{"encoder_arch": "tc_resnet", "model": "encoder-decoder audio transcriber", "dataset": "read English sentences (LibriTTS-R)", "train_examples": 15625, "gain_aug_db": 6, "time_shift_ms": 50, "n_mels": 64, "hop_length": 160, "input": "log_mel", "spec_augment": true, "win_length": 400, "tokenizer": "word", "vocab_size": 8027, "encoder_norm": "batchnorm", "encoder_activation": "relu", "encoder_padding_mode": "reflect", "encoder_depths": [2, 4, 4], "encoder_kernel_size": 7, "encoder_stem": "single", "encoder_widths": [96, 96, 96], "fusion": "cross_attention", "label_smoothing": 0.1, "decoder_width": 128, "decoder_layers": 8, "decoder_norm": "rmsnorm", "decoder_norm_position": "pre", "decoder_activation": "gelu", "decoder_mlp_ratio": 4, "decoder_head_dim": 32, "decoder_fused_qkv": true, "decoder_bias": "none", "decoder_qk_norm": false, "decoder_parallel_block": false, "decoder_inner_norm": false, "decoder_positions": "rope", "decoder_cross_attention_every": 1, "decoder_tie_embeddings": false, "init": "lecun_normal", "residual_init": "none", "optimizer": "adamw", "learning_rate": 0.0014, "beta1": 0.9, "beta2": 0.999, "eps": 1e-08, "max_grad_norm": 1.0, "max_steps": 6100, "batch_size": 384, "epochs": 149.9, "lr_schedule": "step", "warmup_steps": 180, "weight_decay": 0.3}
Rows from block 5 of the text decoder of a small encoder-decoder audio transcriber, named by matrix and row number. Rows with one number belong to one neuron. Each number is 128 + 24 x the weight over its row's rms, rounded and kept within 0 to 255. All counts start at 0. Numbers have three digits each.
After each neuron's rows are labels from the 100 texts, of 14848, where the neuron reaches its highest value: "fires on" is the input token at the peak. Only what is clearly more common there than usual is listed. The data: read English sentences (LibriTTS-R). In brackets: how many of the 100, against the usual share in percent.
# fc1: MLP up (decoder.blocks.5.mlp.fc1.weight, 512x128), inputs 0-127
# fc2: MLP down (decoder.blocks.5.mlp.fc2.weight, 128x512, transposed), outputs 0-127

fc1.126:129158171139135101113150157107138166094131140151153146170089150153090126123137122146129199087135082089133176135114119149136112153084082134114112147156109133128112115130146129098117123128090154122108122150130155101101127097129147114124085134125120082139108157099091103135132091107085141107107118138170131100134142110164132120110112120168110168093115080108132128137136132092123144107141
fc2.126:153149136135127116151115099135121142162152152103112103124062184115119149140155104174126100144137138153125153160122142135131120116149118117111113107138115138121146159120138141123174136059129100148122132107191080141122149137150083121122134158131153136152097124075130110114120125130166148123192126096124110129148142130152150176189113150102125134104100140128136132109167138126108147109093
fires on: "i" (12 vs 1.8); "was" (8 vs 1.2); "be" (8 vs 0.5)

fc1.162:121117138084102141147148133128125128163123169126089136125137120113123153113147127144193115112115162099166162120195138091075121108091153117154130124165075171130121115151127125099137165130132136125123152140128157130094094177088078151141130128118124128119089107100116102108128107174124126155138154145187122119094159118125109140133126150132097112145146118116142122156094118118140097134151
fc2.162:188111098176101130106125128148129094123139122163151094090141140133106160144111123113123145126142106177082120133094145150142134133151075134154112164110166099151122114124149143110163133121124112165145091156163137129109146096169123129112126147121122160148149136110107107136107120082168147149104095149141153122093124146127203104086100096139117154103128164122101110120120112141110117112107
fires on: "if" (31 vs 0.3); "of" (10 vs 1.9)

fc1.26:126130131152148116152114181132108122185130145100113121156119181134102086100110150139146127151141171109098114123138147113165120148134152148132146120145137155120104128140130166123143123148082163098137141116133093113140112132145088102140132129153174134088128145095101148120118136097151134152129141152082125173143138086129148123080123173136157112080160120130150102139156120151151058134099
fc2.26:095140103125105156083132100107141113104105140148119108121124126133118182128126115135132165091105160144152139114129120105090151105146125119134141122144131081109174080153115103129107115141145122113151165088112067100107076123162147093123105116092095149148173159130113130154107171170152114152157118131161105086092135151149121134145134134138126127144122156091133121101126148163123143106173
fires on: "about" (10 vs 0.2)

fc1.9:170121147139081109155124090137124128177175141117106091183134149160123113087114142157152140156113137124175117158118139072155166125118107133162119097165133123096134159125137129148126140120123108170119110116119161095144163150144146102156109099137155112122131118151115136135101127174100101112132132104131149092135139153158131177124090131112148157137134085119111154138148148135134123172177
fc2.9:099132176104145120174092192141135136125083139130156119131125161104115096140130147111170123139156110107136119166141132177127073109147151174129101152106126160134146152088105149131122113147117144106136161104130134148106144102122129103140139124134118154098168164123099100133156132144171118148125122156160134126154143127138134102126141113086154140123117167157143140076156128140090104086078
fires on: "if" (14 vs 0.3); "said" (11 vs 0.6); "and" (9 vs 2.4)

fc1.503:145105113101086147113128162139130116115138174157121123148139116181119129117117123129226142114142188109144146092124110110088110122138120103122120121128099144154091126182150155108124123120127153129141155103082084105101130142120135140130121104105105086135129141106117152137138133167173111142115129079130133126150137113100104147116118169157117121135129127110099081126168151098114090135152
fc2.503:151163159143150115076098093129132130141137152122151081119075128115124089125129134140143073115115142175101151165105158115137111116108150121156152137123141142096158086111152120105181125124151136176119099195134131136161106128110130105137086116165162128158166098100119135098162102148126117122137095125129120151103156137075149120111144146148127160138131137144121133117132145150100158108117
fires on: "if" (16 vs 0.3); "before" (14 vs 0.1); "that" (13 vs 0.9); "as" (10 vs 0.6)

fc1.401:172148167093122138131138136175113133132135126121151148151102158134102140142118080164162141127118138109094116113155108148093109134157154145096136147170153090131125126146130117098134150135118142171107133126083106087126122143115144076125074101110116149106134180120115118111114104148133157104110118111119109066133107140125143090084144140136096108133172104140099083148136138079145147124160
fc2.401:100174143139116112125139115140125144177141103087182112131102150117164124148189144122126166110095127148134090148139094143131148127142124097147151118118121163120113148149165121113132114151097112146145113121143079141183117111158091154140167138117183161112153112093139138166140149104137144116142176142111100153078130136134122131114115112114127059139094124128134155090140104136110125134138
fires on: "you" (13 vs 1.2); "not" (11 vs 0.6)

fc1.100:126093134068126152146107129133128137128132129181111162173126186145093085106106096139134162098097134080128128131163112128133106180155132142139140092107124187139123135122150150138122105150137149156150155159113138109138115150128105136097131136092119119136141135129136135125125173176139134118103137111128106151163155136057141130139138160110102098133088114111133143120119145100180113143163
fc2.100:184101137146132091137141129108143162116184116153130126107147124133110091149141123159126123130125090154105148150149189135158127103118162088122118100171139137156061124142127141130114139131132137144122139173173139155119101125118140121078106107148154109108103104106164138111114146107144108144129140098088128165086144167144158125102137121121147101143178103170103135134097118103096144134123
fires on: "to" (18 vs 2.3); "will" (11 vs 0.3); "must" (10 vs 0.2); "would" (8 vs 0.2)

fc1.176:130140110128096138159120157140128121097115156133135144139081126137105146154122126139146151141088143129153141105163105135131132174187143146130147105151125123127137112106201117134142144140176090118117140115136151135094148115111126119098137148069126099159122199092091115101088130178120116125129104184134174124163133087134174132126111115102143121142123107127117132139144157142100132096146
fc2.176:160078134132118096152155159100086161098133112143124107129114136130145088132146131140118121103149112136129142102049145127130138138118137127127133101132175125095117110121110175185118105144110167123140106131148125115115164140118115146165088098141124151106165107124154114124121131144111209142123159108130158130088123119108137135131154099158101115150108113141126170132122119188090152105113
fires on: "with" (9 vs 0.6); "of" (8 vs 1.9)

fc1.319:134086120077138161162141148126092147090145143147087136136116135108121166083110100144118143116147100143140163164162131097148119134135158112120112138168146150162114153147113158145137169157132153099109123158101103136122150153152130076115092137156122123121132141139102121159157115158115099100104149146115130086145134124085120155084109109150126089075118082140139122148128150087088115140123
fc2.319:147119151109139148147116123147089117142077118147132120145094148148113138177109128152115114182130134103121122143116146171095158126103145169157160137157115114127118096141069096117134106151124145148170187119145101161118129105131106117120141159120094137143156122136177145117146121130131102140147081097107101142108125076136091146137136117134140132136069128116188114103118139106163158104149
fires on: "come" (12 vs 0.1)

fc1.440:169139157099132151145171151162076147165134133179135157131096147119110156093136101146131111097125159106124142116137171111114154143126173132149125121140114119140101148107130151149149161146113086165084116093110108138144135124095110158158141139159154164101161106137098176118116088146118155182119109134111124150148097125128122116100111151133107113110078139102118150118155123104127111106173
fc2.440:067131141107142129110143101127129179155106093140137141101160149104118093154117173149107149136153141144126151130086099161110114106099120109154150109117123185160094171143136154141131133126133130118137150157113106107128108123115151118154143116115096118149113111120110122152120175170151158121148166132172143100121123123091141141184134118105105148159138162108163113137088111104143146158187
fires on: "if" (20 vs 0.3)

fc1.264:171126118102119146117178143156105170151099156111117102193119141116096161137109114143147131070124144133142141118143130108113107139127120187152112129113126114161118119122135162138156156155100117134086098104094134106063133136098132109146130138147115122115142139137090154154134128190132122126097134151145126108104166136116087113120081124124077137119142120117146127116127142080165109108168
fc2.264:171101123162133115090154152151121123133124145089149132153102089113116128095130124132126111121075169116119158149132097142150082152095099133138119166138072145129110139112113153153149179167139125128126131124100139131109108093154178142132107160118127153132112150161107148139125087133107117172109165096133158120139175127147101115148096128073117152102135161108141102105122106095161143109137
fires on: "if" (11 vs 0.3); "are" (9 vs 0.3)

fc1.189:103113195111090147170134165119123175098102105146093099184159134163096155087099107163141143106104147115123094145110118136079109141184080148133152121130105129117140140131126169109139119096093138158146144121129142100155152122129115154146113110120101148146130118119111133116098126156085146141131099137144117120151164121118157122122109136161088150088115124142131132158155128151160124164118
fc2.189:140153144132163110074122143120108135097116106125095122161147107140134132084101111113117114164131150095129126111107141162154103134156114118153167148114121099068104124080133133121189111140142172117138165128123122118136133099183137120127117095141115164140132098132089137124112128152135159135132130151145103107174158128108116122122125133076124170127120103093143133144078100101190099107148
fires on: "with" (8 vs 0.6); "of" (8 vs 1.9)

fc1.446:120127124125114138118159121205097138117125133155156159096134130150136095106120087140164173111126124168141100137116100161141134149130111129163123079135127151122149132117147163104143140163110116135147110112143124143178138140105107154145114109175159151093180128103105145123123120096104138166141137143126119132131163131105118165135140173131146110161127099120152082201161131130128109152164
fc2.446:130109115138146130143158124113142175119119165133139132134080106121124143151125150061123159110151127100120122118164098115153153091136142149110150116133072077123085154136115171163162130141154106097119144153134160163143137121114131134099155132097135128101104164172112146125152141117140129153150124132143192096108135103111144074156130124117110144089147104122155144136111154118090111173150
fires on: "you" (24 vs 1.2); "they" (9 vs 0.4)

fc1.11:112124109116139154117152107131113182134050165183107126134125144171110108127128080137129131096116119149095119141113147087111145128153117114159166115128089139145108103150068161114138143151131154153141114173127113123152134128106114118135117139121147105121129140077078129155127152126110091187154132135158144148133156106110111155107121174136150128104084128103140115122110144123160095136103
fc2.11:157114134151120124170092103075175096142153118139124105120146139136148111120098119149117146111138128149128114113183123149127086166114085160131111133151118088143180097111156166109152131117154125079166150124140134148068098087145124143095150148113164126120094098099130098113102115152142134081105136113135162136119124095125110106100126124102108137094106089156126109124096117108103125125141
fires on: "they" (16 vs 0.4); "we" (15 vs 0.4); "the" (15 vs 4.6); "i" (13 vs 1.8)

fc1.248:151143166116130135155155133139134128132167091126138144131135114127129081077117124118107169116156152104139117107109108171119153147182135151095159126147162137103179114133175127151117143153113099122131115113128098095126127141142132107144111130146116134116073104120149114152105125091134093105090129150132119146157173096105115155108115167128103153159126079067152114143117174087118125157148
fc2.248:121139127081145124090122114093127123073107133161097113129116125155044128144108097125119130100124092176063110116133144153156130172132118108135107124096135152150099124077103153119121138094126158167171133128133134098144145138083134126137150130101124127089093161162128132124144145120143125110104109107150143151126104148155139145141128114169142135107114124104115088157163087133162128137113
fires on: "you" (17 vs 1.2); "for" (17 vs 0.7)

fc1.1:113120093100089107163128126163119132116129122127102136160118161114160113157083144116133164058115107128180109125115115091120130138140112120143125116128128145110140121140147101141175137151123147107103130093126131093164134082134168083120111112131122127175145162148094137084102126190127134167141140130130116106154115091140163139110129187157144086124127111141148162141182133121122107129130
fc2.1:189089158114164135155123115121142085158132116140106111119170104138079163147138135096133135113147145163116121109072144095168120126078144144104127126166172090100138103125102150157172097137123122117122105095144097111104165112157114101112133158132121149095102121126126139121127099107141115112100149113095144141159129131102131167145129115106109157116110159124142124176164122136136157083123
fires on: "it" (37 vs 1.2); "as" (8 vs 0.6); "let" (7 vs 0.1)

fc1.470:161085147121153108164136156138163127188126147104164082122135114123132116175109122121127093105141152092120105131125142114111162137160115114135149089137131129140160171141133110089128137154106143159122147113162131091149144155093093115119119143127105084152088123143100136160110148116132097135105150165170155082112092153108088119091109129121092141137125130132124085124132110085164146151143
fc2.470:094110093134135144128122125126124083119114134117102125094130131109106142135169134111157111146141158143105116086179151132120158117141132117171061196131134128160142136111083147175102075084116149109079107103115112175151116109133096127110120102159117156124127165115124149164155100144148113142104105134139147148138144098154114108127134116117130109136157122120103181126157140116108119150161
fires on: "of" (27 vs 1.9); "to" (20 vs 2.3); "in" (10 vs 1.2)

fc1.163:127152182070096131137124136098120135098110160140120133139111150156151165125139108128146142138146145160109105103101087156124109112137077126162147157088109121152070173135113152145123151159133148142119118119099128082073146124111110146140116145103158114128148166105115149102133113124164198122115129171109123149150146134107133154130126159172150095105147144120124105166123142133148116134158
fc2.163:121119127136144133145189141149127099137147141160127138088126100111145133121094074119125164092103151108116139118139149115099119104126132098141102106107159102123107104131142107144137108142086108134106153113108134109132137140107097119184104084135086105110094111127155133062139141116122104082087146167151150163111132148149115136101142112138108093126083118114161164154112089094109107090149
fires on: "she" (14 vs 0.6); "i" (11 vs 1.8); "he" (9 vs 1.3)

fc1.49:111111151138148100158123111115086142115108098100081097117121114126141133142147105153199140120149131117169136137151087110101112135150095135128122103131129104085132123175136137115142115172133132117109104151131131127121169097151107113094115120141129112099138083153111135142107140130138130103104117137119124152177097065126133177128096160127120070087107145140088149154137123088122107156085
fc2.49:129129093127119095111104138135076173117099086120144144144134102131127111166083105140136104146137155109131158114098116123096105096134123135117125116117099136151166156105141080138123147130108082122149182077131122155123091124146102109160171145160092098142110122132121113119171093125100101165126184159131130089145106107138127135114127147097120142105128119133149093088142098133127184119139
fires on: "come" (7 vs 0.1)

fc1.182:141130146148165123139125152131116113109108149178080108147137110133095102135109137160124128126129162128162186147083110094087106134126125138164125092104106171150139144126169087118183133132083129136109114121143136124097114165082158113150107128122144123112122143158123123125147097144125129173145125147146145163131130120153115100145090158163111158116156105115138075130131124115110114120200
fc2.182:125177103147106121151131125162106148114097128116155129124092128113159129121115127098134127107104102151094123087098143132156130179082157133132128144159088136166128066146144121105117099080142087110134127136098138121138183120141104108118154127147096148126112150101102113153112156138086149121149148077100145119124110108139091116154118135126113098126138109159181140103121082117160117082119
fires on: "if" (25 vs 0.3)

fc1.190:102110107123147126156145130146137147126137161130129122129164104131134157157103112167172163150127161133105139124114140079118165124141098086189138105131115125148103148097129125123143165163095101117131135111162117122093167093126098096115065137119140110120125156136093160141137136159173132127118108109130134165158140086116072162124128158152117122130132093110156107183114151143167121138117
fc2.190:161125119154124159096171086112082186114136130143145166140175131165157099098097128122131134111131124087119111121110136176152109138160077132154123128138138135091139139124120137120133170127126119180178108153132107159110124106109104147112146109130139142092163117123163158140136148111107082102129119134152157152076096141123109140127155114130121139140104163123135137116152154136091142191125
fires on: "the" (48 vs 4.6); "a" (12 vs 1.8); "ten" (9 vs 0)

fc1.245:114134154126178128088149096134123203137132170124122131133158110139157139148151156130128131075126130111160104143118074137116084144112130165131123122179094103161157116106111111130128131130101113142091161105118091116127152073146126131136127115138140098124110106139091100121097096130152145151081132161142149107159163087115072125144095104110110138126102107105133127113162133132123094126117
fc2.245:133115143126138148141120106150088070081112077143116179136109128114080124136111089109115179118164131137125117127100097101118132121152132145140112144124106134134141103131201092097110134123156140134116129142132133127124128146113105112135123097116090125139114095095188087125114098157098132111111147115141112162111084113177146155183135164109114103093146113145110124147116137125161129091122
fires on: "take" (11 vs 0.1)

fc1.427:136146106147148116137129123106119129127084145132101147125119147127104146122173140173119145106103091127130125159126123137078148128155127148144169152095155121129059118128165119091159122137114080128121105140136186123123168100116138122084081110111127129162112122108078145136122082147101138138097139169174146132160119131144103117090104137131073107118158116143109101126120149108145082143115
fc2.427:179100056106106108171109109125121117135120113147123088143144124142148115112128130109106138117117147152144187110118128116160138128081145175153137083088130110156144153141135133168143109160106123106153121162142113139128158132141115126144114098109133142123117140168116122093126160115178095096145178151084098128111149100121138164083104130124089122165129146110107118132127110142088147157134
fires on: "the" (19 vs 4.6); "when" (18 vs 0.2)

fc1.277:130126135129148150176098125175143138108128087147116118122141140138124142123125096126117168144153119117126128103108093093139122146156101117133120118173147140142105117120123173142132136162105121135076104075144093100126163127116140113105082135098082133165117109117079123130088154181137156142156110137113182107165118071137125138139145160127095122110115090127160152161107158123140146115094
fc2.277:131109100161135108087126111098118153120109083129100081135166120161120116151134146105134131122095089081131115110117090154118142130134142153071105119108140146110137131114132181099106151132130124124088086135104112103113095161149109145095102109192098138146173144100160122108116089147116140144097109126122160131155128113130149097122124136157157123111103106108112108156100100143123183110101
fires on: "i" (7 vs 1.8); "it" (7 vs 1.2); "there" (7 vs 0.3)

fc1.144:121168108125116130107086139121139152085130133110119140122139195176128104089167109123152102134146137120176143141144104113106126168154138075113158119159090156107138128164133101127149134153111109104087166106119135126125101133127153123129142139162166104158120103109128151105103142141118132163099125161174153113126134088142127136124150157146126111149163112133116148166152126143192075127144
fc2.144:162095125088140156164137123139120137134105156142166124084098116134116112155099152169089168099103154134142135187118144165107165079113134142163132132136117101133119093073106123143146165119151125149120123127141116124087117109088088113120166173134136113157153152149124140163146110126125175133154102126103140130144144169129143105133163113124115145092113137119121115100093095125160143115167
fires on: "of" (9 vs 1.9)

fc1.174:123135151140117145086142147163092137098069199143118146120139125115089079125117085151134154116140107143148152122098119131135132109151116139117151115171114145145130166112138180165113124159121131105131127180139135135168122119098117114115130118141179137136123104130056085121119132160145098152125123161169128098136122113124152145090085132163132139140143136095161119155138087138120128140135
fc2.174:136121136078167130152116128141146068146157125114116147145117175169168114135133164124122130155149104088159114133116134104152099161120111077183155131079138118108096144119091087145148148141102095150140137110145128132140150156088102151179113095074142137122153129116171115097145150138118106151140118124117135141090122121108134149136139134125074127126089140138131131112134171137136113093148
fires on: "i" (37 vs 1.8); "they" (13 vs 0.4); "took" (7 vs 0.1); "he" (7 vs 1.3)

fc1.276:121129149160134090169184144142139117114147151152103103133107143099109167148100102126112143123048136098096084155125145147138143139110100099130157113115112143157144136123169124143153144167120139139103137132117144117090174119104143121160098134088161128108117137084141125091138120102100099115115121138149181169133150126096112110114136119141146116107096071113113131156122128125165088120151
fc2.276:129115158169189177124106122115115171105137141079146124131109090147155108135130083134115116111166119147117125130120150098118134116176137130124123170122150078124056150077135083137106114160158110102108155144139133077157102141130114150125127109129093110120141156121097127092156120172150142146159146155115115146144103133104156142134160132098102120144143131139142124151164147145126144148112
fires on: "you" (11 vs 1.2)

fc1.178:174118151093144150135122126128099129109128147134123162161162155170100106099140098097094170131136094120139120115174121134098113150169141152155147075172099139133082112130124124121168171144126140178121110161084125084130126126117108111097146142116118126141114141124097097124097144151154114117123123107139129090124162119114085119137152150172114144108154130139156176158134099133145115095100
fc2.178:101130117127148071179123104107087164138139110129145129109110128161127113098111129119160137118119051143129132112120134127121151130117129104144140113178133118156073150145092116167127120156135145148107104145141129124128100138102137123129164103162115111138104113116201113093136097109145122102130105162111148140129149095154174166128138145118139141136110135135168157148062122132136092097161
fires on: "to" (31 vs 2.3); "must" (15 vs 0.2); "would" (14 vs 0.2); "will" (8 vs 0.3)

fc1.230:145100130138118141108129149101092101089110135142110083143133138118112136120153097144151180103110140103142151148148126121125170119126156149156118150158143104095144129104133142130135171146141080143151116110113168044093126155129059128140075149113102118097153089110121112153109120135141133143099131122147125103122122123108067129142120147130128085172134118144139169156155110110132152106117
fc2.230:130135121111147112151168081140168141123127137120138117051139118166148122100114125118138160130175154130146120137160132127104150077133160125127124138093157109149138094168116150101111086109164135115109155157101130134121128153117110134123151105158115135134106092156120066162126126148131137112169098125164088150108127131155167139119108105134145091166150151102100121071124150120145146117164
fires on: "to" (63 vs 2.3); "and" (7 vs 2.4)

fc1.418:130169134119131097143124155115100154144081142135156183129118129155110129125120148116128125114091165106110132113107103180130096138104138119124130089096077132178117145127176109127100141164145123127135147114130142163078153132076075131120141133139108117086132117122109109108101129148143122169109100129153151119138126091150118170143136108123075101136167118141093099149113148095139088162140
fc2.418:167144153162100116151107116093112109096152134186120081098149129113087123129136138127121135092169089109149143168115149084113132127119113135158108129163132136083133149137108155133162145097115097128167133141149153144121159101122152129136108143131118143156115169109140160133104091107130117141128142116115150138095107187116108116120130147123153115128118145157133145177196098127092136094083
fires on: "you" (8 vs 1.2)

fc1.59:164163115128091157127158125120129094150112191116094132159147099111144139144158129151141133135122121109167150101156112153152123139133147112116141122128115137146126111191141133125217136144094141151151127126147119139120169156152155120106117120118117150151094162072120130153084110118137146132066144108107174105163116114094128093111139151128143133137165133100105135144142120136131131176129
fc2.59:132108100176112178147137136100155096143151158108112175106154147121066083126125129095153084123120119128100118116109129141072146177142130122157151140105098084118143171103091108146105147092149131119110151095094142097118125114146148163119125123126144123119100133090118131065103134121130128135108110152127102120100142101171116152105120119168102144115132119121162138142139114098126107100150
fires on: "it" (8 vs 1.2); "after" (8 vs 0.1)

fc1.438:151163156142137169096141133129168117132117152130112062140116166149085115180141121139131141115117095108130134160157090087162160138132131127102156119122097137134131108109160141142125143154115147132139155170124165165111125138065119111135065094122107157109112111139103104152098117146135172125139164144155126124150158138101115153155119110111113103090128138104128130104101113114097104167157
fc2.438:119088140150119135156152093114188156132107154112123115117139160105143103131144106117183092109137153110138126146088104113132094134115119093118125157151139092120156117112182135109086122139092154141134105122112136138118178138174131186111124153148163112132131108102130116149116133073104080173114089111130148110103115146132106116116125132147096130120113100170152085105133140138125115091093
fires on: "about" (7 vs 0.2)

fc1.304:101108106108140133153159126149097117149131109141113204133099137135117119141112114183089128088159126113126121136145098110133146159150137153108119130148083152159149142123172138140138146179113103159146113137122127140125128109108103120114158127146184158123133138097089103111166130135111108137091094161125153154129140127090108132136085129134156107077134113118152121117190130095102147095088
fc2.304:150118139155129144104177105099128140114146092109118151138117111136135134118134159081167142083122097105102144138064132147140106120116155122117147101112150136167101108123123092105100130155125173118177130159108135120132096158118158149121148127125159094112124119105091138160121196133113148151109160141155136120126064110185132091108150121136118126139117147150098131157130106113161140161154
fires on: "they" (9 vs 0.4); "there" (8 vs 0.3)

fc1.21:101117141164175127122137147100134163138122130120124123152097092159132121147102161169156122124116140114160104131124154105103142106151153113119134090161097135108116189122110139159151154161131127147142101162149115116113171141137122125161120129124126112158139153160110150110101175166136149182153107152114169160158099132108128100112140215137127108134101107126147112182149123135142131132150
fc2.21:153127108123086117113145157139182114114156107109130122145122136110138143158143111082106122105127122148097151117076147133122104139086134119070163153146128149126184143141140140103106096142116106119105102150121103139149134132082132113124115129095096117140119131118096143122161083068116125169111148104132118119092148150123121167135139154147114144166159119185101133089124184170127138113110
fires on: "to" (51 vs 2.3)

fc1.88:123115117131155101115122177157144127153135164124107109135210161144152146108138124185110137113102127113110140131139142130108128166160155137146184106133122145157125131141161103103147145122127185113145118132148132108094124161086155105102124127115078106116146115142098132132114117115136127156081131117126131129173117136102116145115131153123077100126132104130150101156103145074112071135167
fc2.88:118136085074142146130119114165169119121134114121144106143155120149107124091099157103141080115124103138133160098134155107163182113133149119117133140140152140108126200120108133123137162105118134136109120113130125126124139150142129132137139157131080089077152164165084144125148133138145140134145141102121125136153084138174133102158158138094091095122114096155113063130117116108123116130181
fires on: "you" (13 vs 1.2)

fc1.0:097135130144126108100122147182116106127131156127110093183167157115110112155125159164143111140141146103132196118104126108134114147103114124149133090138137149111078141159134189140143107166079128147132126111114145101126112119080142132143089130156138153144106109133124139160105104120099111113130126089131107110123122141132056159109122145104128130158103148128142137137146144106138106180180
fc2.0:150133087109091145109123159126120129142073180137105140096068092102143126118126141098137130137174174165147173115162116173092105112155138122122123139125143089103137127139121138176151150157122176137145119125132118137139127130153155143149158161138108129152121113123135094087105134155172147136169129131094110142102170123106164116126132151119114119087130143119114084110130146174113117128098
fires on: "if" (14 vs 0.3); "will" (14 vs 0.3); "but" (12 vs 0.6)

fc1.298:110123165163136148135147112137111151132099149126074149122126144142136086123138105158087126137138161080159165144137116154108135177130114074133167107189108108123140109127127152097157147178142128146120141166081104095139133109155129106092136121110129134090144136092138186072112164119111161122132123123142160127130111146108140126120127107130137160106081105123092151130141137121151130146157
fc2.298:121116099120115126137120175117201074136163126133144068104134114095134107092125149093129160095124137170099112144137112150136125120168115175144137132112173167102120149154121168156125135115097169128123103133097144132120125119171125153129102137112108187125121161097099105128188115103127132127106114115095130108120139092115139150106127145126100125153123121114136114143131106131169117113174
fires on: "i" (13 vs 1.8)

fc1.39:108166148145128125137146145124112151134129136135108116136105116180155154135090093127160155151115121136135147123133110115107124122143116150144140065124112125139149078115130112058133088120142137150119131121162138110119128116099148172086127151098148119123125156121094126164054147147159046117121105147155130096133139130114122112151122144139137126104110129128108131165106136052149133099146
fc2.39:144127089087177137089094147129165136158126137165134095145161136104139121105173096144067081110120149121112112139118128142125111165079130142096155129181149132108125164135076145167134155139113100128114132154121144140147141104158106118130152106187145153118127173130162101144170086099129142125098117141157122108119129130138142117124095091142154099130147131137151127158140109139141126105118
fires on: "she" (11 vs 0.6)

fc1.149:113152171148090131138112149143133132139072167152122171100116119127135129120141137167173146115121124128149162163160158162144156133130121103091113126121066105131138140109149161142128134120123124146121144099096087128151115134090143124143127110110152153141092156090069102139058137113127145147139077131115134139134113130121132135125163170128124097145137104097163090119167119140121139172154
fc2.149:113106137142161126123169106138156134047188097101110126162141102125144157127138130116134108107095132135131131124074092145142156124148121117128145088130150142123124155119107148124140145107096117119123177146121131100155121141172115149118113131122139073144153159103150135110158146128107098132125162144171106094117145138187127116132129126117089155085152111157108154173115119136142113081097
fires on: "they" (19 vs 0.4)

fc1.46:157109139110119092138136225160127169159162145114157177100108105127147162129136100115131134127128114091139137161119123138113131168138109144157159117145125170174123132096137110146125110136159117084133139139146137132106130116108154089149141132116121149102098125134085136157153152108135083103130134168138120118122164110153093150074150111143132135128151107125163170135132131103135115165163
fc2.46:118140121132122159131109129136148114137101140105116094105143123090133140128142142148141162167153113102120178072104101112150092128103121146112151137131163138109153126175129152138118144083126123116144129168098151170161148110145127164106130063152168148144178134134116099117140147085178127148100122087154146089093133167120160144149153131158150109096141119139093154107142159127133105113122
fires on: "you" (50 vs 1.2); "a" (14 vs 1.8)

fc1.170:146126166115106138129142112158132150144082114128158118107156130151104094102163134124145144136123149110153113148116142170129132120110127097140133131102119157148132130154137115108160164124133089171132106130105180114110107158126119082152082126119117143135104161128072151117072129120172108140134055085103125167160108166146114170091139114134126128121138111146127079150138130097112108164135
fc2.170:145136098131126081120124172117108159120149126149105150109118123137130136138131145173123135103151108146110116103162091092144111137140147099152158105159158120129114146140141136152081130126125101124117104138133141113102142066097146148145131138167152130118117155104162107123155171090060102142128152156152147068112163128175165115117135105178124132145129171086116129153129114147135168107123
fires on: "she" (23 vs 0.6); "we" (16 vs 0.4); "i" (8 vs 1.8); "he" (7 vs 1.3)

fc1.324:131145131149095127145140128186112133101099179139127145129122140132130093120076129157111130127126089114120137179106108138137097132160128128170151128119105171164082064110164128130137120165127107131096139140142118108107122120106084106108153123136087113128130122126108140127157118131077151176117090093118136123142139106125115156082107166141101083102106120079139113143135155133136103139169
fc2.324:109172128139156144107101111125148168131142142065130143148136119170131143167144148113139139114094152114148083141102120165194158141121116164142112107123126131103162153107142125090150084153107137077102118091105166104147170105157092119128110082105119154152094158134135136118164105117133105159112103113108138116145137134124135126115106136131133128072120095148154123103126085108139118115107
fires on: "i" (30 vs 1.8); "you" (22 vs 1.2); "the" (11 vs 4.6); "an" (8 vs 0.2)

fc1.397:141152120146132089132176123124075143120131111105094114120173165146129147078140114141127133089140085115098180135155121108148147095143096114150099125097087132179151140095098139131162136164114137153132154157128113077160109120098094129168092130112132115107115105103108149133167160128128138172101109130118166120150125144093123121107136180102152116117152128142112116142144118102152113138146
fc2.397:132152123135109140149151101147114106110163111119127166100142126104094095108122086118126145147094082154165113128130143165122127180149160147107130162157156116111130133153113128146092125081111127114058112150126144093132190088142139111120115160119151069163140128143127136108128118130164111110156110141138122115123106130126134120129110155139168126182162118106147141105157137136127145129060
fires on: "they" (20 vs 0.4); "there" (7 vs 0.3)

fc1.282:117104124140124166156129140115110164141137142162106099176130109140146132146129139115173129079163115109125114143146094093161141136159138132162153110138127100138171126135136128114152156138088113148083111107167123098167163110069112117153146118115140145117171153114106172157109134146148141137133121181166100124170164123087121116123103120106155112125171131140172125127143167101138104155141
fc2.282:118107112162145098149137108144192139131125145088109142124086090110150141136134129097147165088133126138139115131149095101121127117134125141144142091166131109118135156142146106127125148123098127100077089096128162148136177109109121135129166104126141143108147139089213157140140123113174170175177148129123111130095140145125124167132129126119132147118112159152143122137164170117166121140122
fires on: "about" (12 vs 0.2)